{
  "gain_aug_db": 6,
  "text_encoder_causal": false,
  "text_encoder_norm_position": "pre",
  "text_encoder_activation": "silu",
  "warmup_steps": 110
}
Rows from block 3 of the audio encoder of a small contrastive audio-text model, named by matrix and row number. Each number is 50 + 10 x the weight over its row's rms, rounded and kept within 0 to 99. All counts start at 0.
After each channel's rows are labels from the 100 clips, of 14848, where the channel reaches its highest value: "strongest on" is what is common among them. Only what is clearly more common there than usual is listed. The data: short read English sentences (LibriTTS-R).
# c30: last pointwise conv (encoder.blocks.3.c3.0.weight, 128x128x1), inputs 64-127

c30.67:60 52 41 53 49 62 31 47 47 41 72 62 56 60 52 39 56 55 31 51 40 51 47 45 45 38 40 42 59 34 58 52 57 30 48 46 52 46 45 61 49 37 54 59 41 49 41 51 49 76 60 59 41 43 76 41 54 51 30 36 52 58 41 48
strongest on: the word "and"

c30.48:52 50 55 46 35 44 65 49 62 49 58 50 51 60 57 43 58 44 51 36 48 60 48 44 57 36 64 69 51 49 45 60 58 60 72 60 62 54 48 35 34 58 47 48 50 40 32 49 36 40 49 34 31 41 41 51 43 59 62 56 56 67 48 47
strongest on: the word "the"

c30.92:46 59 35 49 69 64 56 35 53 44 61 45 50 45 36 56 46 49 43 44 59 28 56 29 41 38 31 47 46 51 56 59 57 41 43 62 53 66 52 38 54 56 64 56 53 44 53 57 74 55 29 48 56 39 61 45 49 65 64 61 53 47 40 52
strongest on: the word "the"

c30.110:37 40 57 50 47 50 56 52 59 45 23 46 47 45 28 30 42 55 35 53 47 44 38 75 61 56 59 63 64 45 43 49 53 49 50 37 42 35 42 39 40 55 60 56 36 57 56 54 35 50 30 47 41 55 50 39 51 53 60 37 42 49 49 57
strongest on: the word "was"

c30.30:41 39 39 42 54 58 37 46 48 56 72 45 52 55 39 43 54 20 49 31 55 50 61 43 39 31 51 66 48 63 49 52 50 51 50 57 32 73 46 71 50 41 55 64 45 52 50 46 56 51 55 36 53 47 65 58 60 50 68 37 57 50 56 47
strongest on: the word "is"

c30.21:59 43 59 57 54 57 41 51 51 43 48 39 46 55 56 43 42 40 43 36 55 55 47 25 74 52 28 39 42 68 40 48 51 44 32 58 44 62 50 76 55 47 59 54 35 47 48 46 29 61 52 36 39 50 44 41 36 35 44 49 45 49 59 53
strongest on: the word "it"

c30.96:32 62 39 74 51 47 62 49 46 59 62 55 53 55 47 51 35 63 48 37 64 31 53 45 58 39 28 64 46 37 35 57 45 56 47 59 50 35 52 54 68 59 51 56 50 33 47 41 37 47 48 52 42 83 50 67 60 54 27 43 44 64 58 39
strongest on: the word "is"

c30.2:60 49 46 39 46 42 49 46 82 47 59 50 64 53 42 50 35 45 57 55 45 43 45 48 54 52 52 43 43 59 59 41 79 49 42 55 59 50 50 53 47 61 55 73 38 57 61 42 48 56 38 43 47 48 48 50 39 54 53 44 62 46 53 33
strongest on: the word "what"

c30.97:48 58 52 57 60 57 64 42 35 70 53 36 65 50 57 38 52 54 51 60 60 53 36 48 46 77 60 51 28 53 39 54 67 35 36 32 55 42 39 46 61 33 55 54 48 57 47 60 48 69 33 62 44 70 59 42 35 54 47 55 55 54 43 62
strongest on: the word "and"

c30.72:38 70 52 35 43 58 41 53 48 45 44 51 32 43 47 49 28 43 65 64 54 41 54 59 38 50 47 55 45 44 54 62 51 44 50 44 51 28 46 51 57 37 51 52 37 73 51 29 50 42 32 43 64 45 58 54 34 35 41 31 43 53 41 60
strongest on: the word "to"

c30.57:24 75 64 64 43 62 53 51 61 49 34 64 53 59 61 52 39 66 60 45 39 56 34 53 43 57 62 57 51 48 31 32 40 56 43 63 48 54 37 60 61 49 45 42 38 54 35 60 57 51 45 52 47 35 45 62 37 28 76 44 51 51 52 41
strongest on: voice: male

c30.8:67 63 39 60 62 35 44 43 67 41 41 70 39 51 61 45 52 41 56 54 39 49 47 44 34 53 34 40 41 56 23 59 54 51 42 37 50 52 53 43 50 64 57 43 36 57 51 55 50 37 42 86 60 54 53 50 40 45 63 39 57 70 40 71
strongest on: the word "to"

c30.31:47 46 60 56 69 45 50 45 41 50 46 38 28 54 48 45 47 41 36 52 48 53 51 50 40 68 43 28 65 46 48 38 38 38 58 46 49 43 78 45 51 34 49 54 50 61 46 47 43 53 48 54 67 55 48 46 56 61 46 36 60 44 67 44
strongest on: the word "my"

c30.107:41 40 50 71 57 60 55 34 44 46 50 53 41 37 44 51 56 55 36 78 35 41 54 43 51 42 74 52 63 38 45 57 53 45 49 43 47 55 38 30 47 50 41 48 49 46 43 53 36 45 28 42 47 56 36 59 73 21 46 34 41 47 42 50
strongest on: the word "was"

c30.54:50 51 37 38 29 36 40 61 46 57 40 47 54 48 48 49 37 53 47 36 50 44 79 48 60 41 55 41 41 66 51 57 41 37 48 49 53 46 45 40 55 59 54 53 55 44 45 47 54 70 65 46 41 35 57 44 56 54 41 39 57 62 57 40
strongest on: voice: female; the word "it"

c30.69:55 53 52 49 43 49 61 51 49 47 65 44 59 64 29 25 53 42 49 42 73 62 45 45 70 66 64 51 41 75 67 55 70 37 43 24 57 64 45 35 56 43 48 43 62 59 51 55 38 47 39 53 55 45 51 44 60 49 39 52 49 61 52 43
strongest on: the word "said"

c30.11:44 55 44 58 40 44 48 49 58 33 48 59 56 60 36 44 51 62 43 62 52 47 39 38 62 56 65 51 63 46 56 55 37 42 77 56 58 45 68 47 36 30 72 45 40 46 57 51 40 63 61 53 57 52 47 52 38 62 42 50 44 59 55 36
strongest on: the word "was"

c30.104:44 47 62 51 47 61 56 59 41 33 53 43 51 47 56 64 38 40 48 44 49 53 49 46 62 52 52 46 49 47 75 62 63 51 52 42 34 59 42 36 50 59 59 43 45 70 55 35 37 46 65 39 40 43 44 57 48 38 48 25 63 59 36 48
strongest on: the word "not"

c30.66:47 73 63 44 55 58 59 47 39 58 49 60 39 58 51 48 57 46 41 71 40 50 24 51 44 43 45 47 41 64 62 57 50 40 52 65 39 41 65 59 37 53 45 61 45 31 33 63 43 59 43 60 54 43 64 51 37 60 43 43 74 75 46 64
strongest on: the word "and"

c30.37:54 41 59 61 50 43 56 52 57 58 54 56 38 48 51 40 44 58 43 45 52 60 53 52 56 61 48 34 47 63 47 57 42 60 53 45 52 37 76 52 49 43 48 43 38 73 34 52 70 43 35 40 67 37 62 59 51 68 39 55 53 45 74 47
strongest on: the word "i"

c30.121:40 44 56 63 54 54 44 54 34 50 44 45 57 43 47 45 37 37 48 60 58 25 44 61 49 53 52 57 26 51 58 49 54 30 42 51 40 47 45 39 61 48 39 51 48 47 46 54 67 76 40 57 60 39 71 40 37 56 48 29 74 38 39 47
strongest on: the word "and"

c30.35:42 42 49 47 41 58 38 56 51 54 64 47 63 53 43 50 44 52 47 32 54 49 69 65 44 43 42 50 33 52 40 53 45 48 79 43 55 75 61 46 42 41 53 44 42 41 46 52 45 65 33 38 38 52 61 41 48 45 37 47 52 40 67 35
strongest on: the word "what"

c30.59:40 47 40 39 58 45 52 59 48 66 45 44 51 55 42 43 39 69 33 42 46 56 41 74 60 38 44 49 59 56 40 45 36 76 44 33 47 37 36 60 41 30 67 46 53 51 48 42 35 56 50 52 52 60 46 60 39 51 43 39 60 38 45 49
strongest on: the word "was"

c30.51:50 63 39 68 39 52 40 57 41 57 56 42 55 21 54 47 41 46 74 48 44 50 48 54 52 51 50 68 54 40 37 54 35 48 54 54 65 38 53 40 46 47 54 68 44 36 46 44 54 66 43 45 59 65 45 21 60 33 54 39 61 41 51 58
strongest on: the word "for"

c30.83:43 43 55 44 49 35 53 55 44 63 71 51 35 34 62 42 44 48 51 39 63 59 38 49 52 53 45 52 62 51 43 37 64 52 46 39 40 48 41 77 69 52 59 48 37 46 40 58 38 51 27 57 48 50 59 51 48 46 38 38 34 41 51 47
strongest on: the word "not"

c30.95:53 42 54 40 31 44 61 53 35 39 37 47 56 50 64 34 59 44 64 45 31 41 49 64 33 35 47 42 40 56 53 48 64 62 47 61 47 38 43 62 51 51 67 65 64 76 40 61 63 41 51 47 45 70 71 53 51 62 30 44 60 45 58 47
strongest on: the word "to"

c30.78:41 53 49 50 70 55 63 49 61 38 62 53 43 56 52 40 43 41 62 51 54 39 47 45 53 47 55 42 49 40 50 64 39 46 69 28 74 37 62 32 68 61 44 65 57 44 50 54 49 48 48 56 53 43 44 35 56 41 57 28 72 44 35 43
strongest on: the word "not"

c30.34:37 46 52 57 44 31 48 23 56 42 45 40 63 35 56 42 48 42 43 39 69 62 50 44 54 45 41 32 42 61 79 49 57 65 52 47 48 63 47 50 33 72 42 43 31 65 58 51 55 56 45 46 62 34 48 58 46 33 51 42 45 48 54 50
strongest on: the word "it"; the word "is"

c30.52:58 43 58 67 75 50 46 50 54 43 25 49 41 46 41 59 52 42 43 71 53 68 67 55 42 35 39 47 45 38 57 57 51 45 44 45 57 54 36 44 62 36 42 44 51 61 29 51 34 63 64 57 39 44 43 48 70 38 69 48 44 56 51 39
strongest on: the word "was"

c30.82:32 49 48 59 38 27 40 40 55 42 52 61 43 54 63 51 48 45 44 53 61 58 47 52 54 38 58 63 61 75 67 55 46 59 44 59 59 56 45 35 46 72 51 43 42 49 59 53 33 50 47 42 45 43 40 48 40 46 80 43 45 73 57 59
strongest on: the word "for"

c30.6:40 43 56 59 54 47 48 37 65 49 48 51 53 47 46 44 39 43 55 60 52 44 41 47 53 66 34 36 42 43 67 59 56 52 38 51 52 55 44 37 58 33 53 46 40 56 51 54 60 31 60 46 40 43 40 46 51 39 42 80 46 43 55 48
strongest on: voice: female; the word "i"

c30.20:53 53 53 51 51 45 57 42 52 43 50 41 38 35 43 56 55 43 38 29 41 53 35 47 53 54 45 30 64 48 53 54 51 41 29 55 51 47 62 60 52 57 50 54 47 58 56 40 56 54 71 55 66 40 40 64 63 71 43 68 44 53 64 59
strongest on: the word "i"

c30.99:25 48 57 51 44 48 53 49 47 52 61 36 64 52 59 48 58 61 53 71 29 55 56 57 60 55 61 47 48 52 52 38 35 27 44 48 42 62 51 69 55 56 42 49 40 39 58 53 49 57 35 51 67 48 49 50 53 52 40 50 56 61 52 30
strongest on: the word "i"

c30.124:36 34 59 46 48 42 31 59 58 69 41 42 48 53 60 43 41 38 35 46 46 59 47 35 40 51 52 57 32 53 58 53 34 59 58 52 72 35 46 58 49 47 50 40 52 41 52 44 48 45 53 57 66 46 57 54 57 42 46 72 34 56 29 43
strongest on: the word "he"; the word "i"

c30.55:45 43 48 57 56 44 55 45 48 28 33 57 43 42 47 53 58 48 43 38 63 40 40 50 68 38 41 62 47 52 70 45 52 66 41 46 38 61 54 49 78 43 34 45 38 52 63 38 44 43 43 44 43 58 58 61 62 41 46 31 53 65 49 35
strongest on: the word "is"; the word "was"

c30.17:44 52 65 48 51 62 56 45 45 56 43 52 55 46 35 60 39 50 52 45 50 56 51 58 41 46 54 48 49 46 35 46 82 55 96 51 66 45 65 46 71 50 60 35 39 39 42 67 36 40 58 42 39 57 56 55 54 46 34 52 39 48 71 50
strongest on: the word "not"

c30.18:59 37 49 65 61 53 49 61 51 50 46 51 58 61 45 49 46 42 60 45 78 51 34 50 47 38 53 32 47 40 61 41 59 65 41 45 66 46 50 50 36 36 32 48 46 44 37 41 47 48 38 62 33 44 50 39 55 33 48 63 59 57 47 71
strongest on: the word "i"

c30.28:49 51 51 56 59 58 54 49 53 38 40 37 61 42 62 44 44 54 30 39 47 59 49 44 36 45 51 59 27 37 50 53 50 41 42 67 66 34 57 46 49 39 57 35 72 66 52 48 55 52 63 49 58 59 56 38 55 38 31 52 61 57 29 48
strongest on: the word "to"

c30.13:43 40 44 60 63 57 65 47 38 57 45 46 52 57 54 47 58 64 68 37 52 55 57 37 45 52 48 56 36 71 41 46 56 66 72 46 48 64 37 33 43 49 55 74 52 60 55 49 37 48 54 54 40 33 49 33 42 58 52 42 35 52 50 52
strongest on: voice: male; the word "for"

c30.23:48 48 52 53 41 46 35 53 45 49 41 57 43 62 54 44 41 42 60 53 41 55 59 40 48 67 69 57 60 48 56 33 69 54 45 47 47 58 36 44 58 50 68 48 70 20 55 63 55 45 38 45 54 33 50 49 69 53 44 55 44 58 61 46
strongest on: the word "said"

c30.108:61 60 49 51 66 45 59 51 58 51 57 31 43 61 50 56 61 63 45 27 46 40 41 50 44 49 54 36 44 49 41 47 53 33 55 47 51 32 33 47 36 38 51 63 74 47 42 57 41 34 45 53 43 42 54 53 56 59 61 57 58 51 54 50
strongest on: the word "how"

c30.0:45 48 43 38 68 73 46 42 59 59 41 36 49 41 42 72 65 46 41 43 71 42 61 52 47 57 57 53 48 51 48 50 45 52 55 70 45 50 30 37 48 55 30 47 56 50 43 46 82 51 52 35 51 55 37 63 42 57 55 41 42 56 49 50
strongest on: the word "the"; the word "of"

c30.77:46 58 43 53 54 45 25 63 41 50 56 52 58 33 54 41 49 40 41 71 54 34 69 33 45 49 52 52 62 31 53 67 54 46 64 58 51 50 60 39 39 42 72 39 47 57 60 68 61 44 45 27 34 63 62 50 50 42 43 39 48 57 52 24
strongest on: the word "be"

c30.45:43 36 62 51 43 46 41 54 59 75 74 27 50 63 32 52 51 49 45 39 37 47 58 64 48 37 52 43 51 50 34 49 71 60 46 39 61 55 52 50 42 64 53 39 51 52 50 39 57 48 35 44 34 60 38 47 61 41 57 52 58 35 42 50
strongest on: the word "what"

c30.84:41 60 36 48 74 43 67 57 38 47 46 42 54 36 48 19 56 44 49 49 64 27 54 51 39 44 46 59 40 37 48 43 61 63 45 66 61 58 39 52 56 47 48 39 41 47 55 44 69 42 35 56 62 30 42 76 58 54 57 39 45 48 43 53
strongest on: the word "the"

c30.41:51 50 38 44 49 41 59 46 50 40 46 49 47 44 44 50 41 49 53 55 63 43 44 60 58 51 46 41 49 42 49 58 31 59 46 51 46 43 39 45 60 58 40 54 65 48 63 30 41 51 40 37 45 38 52 54 45 44 61 61 36 57 58 42
strongest on: the word "you"; the word "he"; the word "was"