A small contrastive audio-text model, trained from scratch: 5700 steps, 56.0 epochs.
Rows from block 4 of the audio encoder, named by matrix and row number. Each number is 128 + 24 x the weight over its row's rms, rounded and kept within 0 to 255. All counts start at 0. Numbers have three digits each. After the name is the row's rms in percent of the matrix's.
# c30: last pointwise conv (encoder.blocks.4.c3.0.weight, 128x128x1), inputs 0-127
c30.62 103:122139156169121101137123122088113128110088114136134091100145065140141131115151130132111108153107113155172138115115138082110145123081138120169131146111128146091133126171126137089120136103148089129106135120162123150129125129133131151122098116134129151146130149174153116187092118124103174143155139166143103147167121115133083118073162105109116111163130136127134191115124133147095124161089
c30.63 095:112105150108117146167110130144141161127103150063148115145110099080120142111130112128135143105105176127091111105162147158107099109119114132137108109093130138115132118128105160155108137125188079144103115111138155161130135194110096109136129118177097111112087106113120166134117152129154109135141127125112119154149146108125090137086104103090103122118109098114141126079096150158142115122093
c30.64 096:078106151157092132100118112149106104100100117130135067108116141095100102098117100112103120090128151153117156151182111162186098119113125106135128140109089106077149161102149138161129141098133129119136151142160117138108130130134107123166125088144170159122116160127175141140152115146128092128140104150109122147137125137105099107095114140126137132154163074112130163146139142113097165138111
c30.65 103:116103081133116148073117115146093123111143143139154134131133103096136159151142142119112127157131127100088116168089137111110089131116082098105118186092113112129141121119147122175150095136144144140113151136151109098104133139130116113140075150152133101113111144172091111131138109093152121134132102160158086088117161113146123137115092162099139148158159155099075095119163130149152117144136
c30.66 092:120167107157115124120125121101133131139148122129098154110153097144073138092173120137139153107147151102138091140098121185155108119140157148127136167135183135131143083124109119118128123056094106146137116114132148094095125144129177091180152114141093119149151141158131123164130122114118156123127155154100162109097101163138132127172121126123138180127118166143135105141142134125106111118095
c30.67 096:134133133135111157096113104120148145149109132101114133145152169122072138112114152112093119120124135134117104086100128111124086081128124100123132113167101150092114143106111121145122112132148127133115106148133209129113119087144115128105148106112104099150119136113129153094127143146080129115154137098155090112093070118121098166108098105121174093127159155133146109133114158146115111180178
c30.68 106:109123134147156101112125114118109137168144129139095121105133087073126127102153125119127126121156051161128120108119113148136135129129138134090149152151130130131125117132122138120106096137134053151136129106083156157150168128133119139145161111118081178196118124147104089136096132095134193134144127131155144134113112127156097093108110109117161154089138125142150101141131091138153109117116
c30.69 102:142114124116138168129111129154129117085139175135139046111122100126152142118103118124128132113181161126147117108124100113172121120136109126131103112082125088110115141104115119132176103083152117109146133136111116147131155136148135097095138106163144129195147150125145159105161140136113105157107111146115110147091110105094103095146129124082129144127172119108127098147150101093122142127072
c30.70 093:083142138116109118141115102100130139104087126105153129115168106100156129156157136114140129110074140097150092094079068126121109130131122192090153132143151136147125120159113130164104179139139102106154088129131127105147132142133115134105154097093184111137131107094077113101151107111150108121141146136111105158144113108129140143143135110123119105095153136096165157128147165142091143129131
c30.71 104:129175141139129139140116086142125142145171142113160132123133138106128126136129143119083144138171109115109148143166081126116168133117178154135137096143118086148136208119099140094122124148109098141089117134132120165097120146093115100104164128114141131116168126168143131144139093159096103115092137137107137132139156089104112102109157101094107114171081142105107159122158101117136128147104
c30.72 104:107139155119095144098159138116104130124146123108119060123172092129113101135114142123136113146129136155158160136141082111145122114121129140170136113108100120154113158062137119118099179136145104083097122126141124114165175097110134137138102132121140160171118112099159092098145161114170170108111127167158141114139157098108153159113113127103119137092100145132154154157084116125122123132106
c30.73 091:108114127133134132123133101111102102155109115117120070110154129078096120154133117146108136116076120113109131120078087136138103106136114169150114131146163124099096127137136096154056166114102152126168129174102130099135147140166176153100125148118159110117124153131136140157129072147097128124177107122141155118149106093093103126134132145125133147160133139117113140114130111148160173112164
c30.74 076:114135156106124120140116125177100157145104088078087097130144123103089116136142098110106107114168162099095106131144118133159139090075088115145074131163138142087111101090109116148119132105128114118112122141126180094091119136110138127148111088136107122115098149139125147169184139141125147124124080113113115139107128109134053125115121100103150124130134114107123118099119113121120118096112
c30.75 104:113141111130104153119134126104113143136110121148131156130126141103133130119142120103126156113133094165087144169087115098145146116077115101138164102088057118125115155235119156097143118117077100111091130134107114113129166120086121143112120109192093128109132135154129120137141146138080118112115143149140106121161129121131096150122148110133125116156117132127107138130091122118126152154146
c30.76 106:111200118111078129115156134125116092089119132128179138094173106088122115173153108092166140160101173127157147160143140104087140104164128140162132133103124131118132127164159131109130144142095146121141098121144129111134113165138115136134137118099151121136096113100083124200138129090100118134086154127145152157101127134151155125132152097137099147129134112151156136142092123136130127119148
c30.77 102:139096108184090123102131136111132117144102166125135100159143146117111105140134115130111140140103113181142096174145123141094130099135198115158154095135112098155098113115117145089136122133142082119123140118130128084117219108118118154111112179183101150136101137094132108115100111093121115145155122134149116097151125105112099117122151113132147131148135162127129160158137121137132117137152
c30.78 103:116152163162140107133133111122099125141163119092143102099145090125123073118144136160160081153172146086132108128203127099094153155133066110113098128117146104114138142138136128144116120116103085151137141132144106117118198136152155107131152137121163166121156128104094123136132121099165146147105155111156147117146100143152146175131135130127121118113168163138120119134091130119143106139138
c30.79 108:122156144142140114128119148118129124139101131148146106146137146128125137113113129099147113181143088102094123134103100139123117110113103155116134135114150191132129154101102124141101119154118142110109108161102165118168065222136065132102113116116078127082129108131106123105117105116150116120106174106129146151130127120139129103125115139141141140130166147126163106089162150168130086139145
c30.80 106:123121127106141116164121133157140142150126115127110138151110108099139131181123177132162082145124158085137113103113114132146113107129112139157145128131145114127110112133182152077109120131135103116121165157151112130127137145126141125122118087123133160168127175115086133157157133093166074143115150106171092077181131148121160139124099150137105117148122175065129162119115129131111131159109
c30.81 080:150144119130131100097081117131143151211126103149144164113147133073144157165118135093130146131081081137088115125119134101114106121130085162163127134123137141110092114152102094170095136112106093132138139123105116110084093120149092168147114114148140083085145101137111106141126139143091134152115117124118139083110113103140127125135109147118120142122126104144121164144108144150089102098139
c30.82 093:158120106106105177108102117147115126089130154103124108140129120089151130143121141124132120121134129094120084159143144091135114133157113128174098094154108125116144109107125118163101147101114137124093114146116182117117116134144144121138178136090126153107132142121095108159133094154159177147095067170162121100089120100109095132120125130067113108133112124123172123182137136124153159110147
c30.83 110:132122141093130124128170151156115148114126120168123105114120137119100117099092120128118128156106118104152109125155166157138108155146134107109124128105093154095100148150177161134153129094129127136110133161088119113121113137125174119108097112135101111133097124153120108119110136087221146160085117192104137137117137089126115133185136111132121128093107139136134148116105107151117146130063
c30.84 095:136176111192143131154082127126101102095129147093113106118158094103132108125125128116172162132130092113152140156081166120121099123159121124133125115113117091158103101121154144117136099135077168188128104114132087128114159092112093153094092088130143139164108117124138107133094120130136117125164155086100105120091152138141129152111112110103116160097145143155111121127132108108136117129104
c30.85 090:093161122116123117148151126167178159131124125100126122135122080113104129157095133117082146129099093114108136104134090138124114119137118153129143169204154153133129118116076131132102154113107093130120125114106176136119144114117096138125155130123121138129115189121109122154108153130157140105122105070110136119096105119136093112123105138049095095094123162121111141124108118125106111156112
c30.86 104:107102138159134160110127101118116135104147142135111125129105187123123111093156126137083144139090127127110130125122111110122104090113127167093116154117081126144158121136106127111151138101108094150154116116083124091130177124129103187116122130119164134127104091125135088137109167159118108143098062111144166108131163137126125172126142133135126122103120119177123094100109140111108129076182
c30.87 107:085125143120112142111110119160138143122161194116135155147112163079109156157078145181145124119109151109152127103111132143122139116138119116084098131109114127167136114118104120127123074108166121119076094123117100131092139158129137105078189140156124147102136136138094119135170103115094149122139130110114115112087129130120142120132147171131094143178108101111148094169143112130119128125132
c30.88 106:133155147151172114110115124113073126105100147113162133115156128130132123100089116089194142162094098136163148077092115127104133111135121124086113114139086122129134104091146079116162143116110125178140115117101103158139123151143153161123182107123132151111111109120107113152117096092113118123108124099104106101169108125123118097138123106129118159109160136169108128150092144122117114103168
c30.89 094:093099121133144154107119117093133118109131145101120120125147112155117120118147119104148096127148142123121126116062163142113120127121112110122110153121114126118127138093113123137089123152131095137156117124100107106119144119146130136108100128115109133142087115114057109240109153124158161153107129197099122101199113108141098129124116093116101134133104129121117111108144137111085157123124
c30.90 103:126174132131142127131136136153135123114160127129133107116149103123133125125094132098125118151091113093119113167100105117118122069146107180103103090179106140098165127147119117088092124154129137114110131157128102111150123128139108114164084090134181162134148136136128155106129101088104109146122096131163152120115092146092058149163129151160109163116151119116140095142101141143145161111097
c30.91 089:145140143084113120109144092069112141145114075143141146153090119137117122132150109181141121122121094155123113107134147160145117125118118116134142115116130137140125157103123109151117150084096143140165166125127098140131142115136111121117129119154150145132100089083183162119074134174098166127135100126137117097148127121087134140175139173115141138102117129092139115145122156144123173141200
c30.92 095:127158110150124138125097106143131089144115103109092140124075121121123168138150115102123135140137173094124123151107152138158149074133178105153152153125178116110148070102149143135165136143171114107148113095111120108163143143144136121105122141139157144102118111118104128093054153098109119165084168112137105119132145130139121132094110124127147115118104089142112114112128183125117168118118
c30.93 094:142139116073173137124110104105132119136133114116139107122137090155173154144140133147119114145093174104168099140115173141135153136107135116107164131133120143126104196160110142140134130135138122095163126192107106154118101122106139129131118084112129117092117125088169097108150160138113100138137176133153083146159117124156109106096119141129113157134088127111132130101189103129093119113138
c30.94 110:095150141087105129133109173122122118159141093117126115118117121125142128176113100132163126124098123093148123092108102108147120157130155122105129155126124094137133101150121149157104132109130143131080155141082168131133129095113150144139121102095137143153084174106117127088145127093114127154167132135149095104109151111130142114096161177149187093150125119151075127105125178166113123083118
c30.95 106:115144159123135131164118149117134126107143124113111138157130170138145126102091134111139108117126138161163137156137129122100176133128147153138093131103136108111114104126163128130128164177135101126125135151148093173077111143115068113119130098086167157102076081155180144119098120108147150112190154131161082119109122111140128107109117137144128097132108109086116082125113131129167127116107
c30.96 100:108124117123083103117146160143148102146111133139133173122172115162105124114148137149125097084137094100100108160130144156173163112100151156101111139147100110122165143112101144148109154154104130140120121125126118146164129164129127145150170107160092132149145145170142140148149086133111109164095113123124164091144146122169133103133098113140170101124138115167067106112173120171138122116118
c30.97 101:136143117115146104121130134113167091144131143106152146131160166124175143129101145131110140141119172174142102175106131177166150146157182095130149084151145127137111111130128111106202142134114120138143119130121088129124090139125122104150128153153101114076166177134137134112167127112067118086123121141130155106112113126073120098121125123120124136129139116112154123155121162130112120101163
c30.98 103:101133122156144109137131151135131173141111162159132127130138095140142105108132160157141103107122127177130099146152139129165130153145094140121137135150109153102093113162152130160112178141120144120147127111107139137149135130114124149125116103121118113126150179141164135093176119129140151168226154133089158138104115082079097110142112125104127167103090108150100118092130114120130102126161
c30.99 087:093126148119148137083132185133114133155140118123084128134146165141107127163144142110094124106104116092139075109130185152114115134117151127095141124110157151125115111124087140136114113118129100145188131125127099152125137154167099092083120109143154086134113103136174152082105113134131105110103180152114109148138121103089137122141125089171165128094131125128133102075134140120155118114124
c30.100 093:116122136161132167132154087168125104141144136119150181115112111146142087129128101169120104131144082126133145138091130128159151113106190095159169160164149127107078112097161136108100134108104129093136137085110153116142124122129132123124107139171112153101156119112141130110135141094151135104088090106129135127172129111144147107100114108131129108155140139163133092129164157096150125183147
c30.101 095:104132118115169142083146108114131111141126098155143125158138122143105151111092124141115128150107178069121100113105139159160096133121142139093097135088122145151099132150156095143140119120137102116189115114093155115138115184167092134107148133157151141176138135164192147098137118130100151100115156114122102107132124121113102126096193105138111123142112151133128136095127115100155106127114
c30.102 102:120152148137141112108148157157135150109079109116112142094100115081125124165149115092114127104136125110106139134146124156119115123131099106117124098104122159106143139122109174126155176084122102114122140117114134188172120154099104106138093111110110136119093139140148104125155133111099166139114190149163137148113146114150205118155147090140133154088127128106116136080113093138147144147138
c30.103 104:140135143120113128112116113089156128119153094140134075156129144112109114120143145095121164159129132165145137105111133119093177116136148104109099127149124144159109081180124172118174157133109083106127148120129158141154087177114159108094127110107114121144141115111158114109120118142111107142101201135111114168131119120141135131117136104105125096130112118147084105054144158117126107118099
c30.104 090:163099126134151142128118155122147127114130145129133142114130103140113084163140166119135117135154158116129106155111116121131160084097102178141134137160109123119131069128114124122139119140131120167092132178139115111146078106117092114118089120157120141116128122128134195112114129092133113104102084135101141133144145117137104168147173182145131143104106131160124112142086193109160184118125
c30.105 099:117115107128097101116096147111117151159168085134120117126116116187085102118134094155172102162129171110141108154141149149112165131111159150104115129148095141141109096097117075117118131148111087085114128110086104129136152142152106125128148146127159145118124159106096080144104121113143177142131145189086118155121124120127122092124124129133104159099141137137120085140082119114131147116151
c30.106 103:117114139127136115182131140099114106137157145161113156126162144131111150142147102127141117102119148126095184187162120166126148143124147113141108148095088125094128168140097091095135136141117136146158146130111131127136116126116124154148096141136162174055082095123152147092129118090120142101083111107171091142104116135159125097136097091121093118117143114125121112140125107159088127121111
c30.107 103:117138141134094131162129088129101127093105144190149087120109126092117097151143125137119137127116142148079115133128141099149163139115114135110118143091101097137123159099128098134143138129183124134114104119105119183123124115121097181107138110112148148153178120109139149165135134154153155152134132141130110150137121175129132093135108145092085099134134127155100152112191113181173146147142
c30.108 100:138120098155169153064175112098129150102096159129076115148173146155155142107137125131142147166099156142120121163126098113147142124106125132149124132117122155150135127145108152096096156110134107135117134127144119169128090084179107138109110118135120136197140145125142165117137094112111122114118142088123088128058122151133126106139146145137142105137125085146151152134153140109100138088117
c30.109 103:103126135182153110104118084128106129157133177123101142124092149159138157135148165139096114131123147120134143140121044128101101154099114100117093118147121113160171066147133100095130102155107129149133171130157124167122119092104179106099119098141180100119130129121130143125116145138112157154109096129110170132125139104116167147130117145106134100134130101135136095110125148121104147130100
c30.110 093:085137144139137163078111109124172078183121093159120127087127148127133109101158137140107135125130110113099103108115114099104106116128123113155123122203158108109119122125120109123132131135127141149101138116116173093123096102126148107155137119140125080124094155126064102120135146157160131110159121104134136116131135145147146115164084136107148115124090151146125177163100119151126143150180
c30.111 098:116135142156126127106150103114131165131147135153113129140109136137151186105102133176119154113140108113141130113145116115125121111156166104080117138184155130136163127136128140151151162158147125156144112175094086151108153122128115129098139072119095141151122104084113111108129107109114113132127094119156148118070097099075139160106109105122139126127189113162156116115169118156163113148126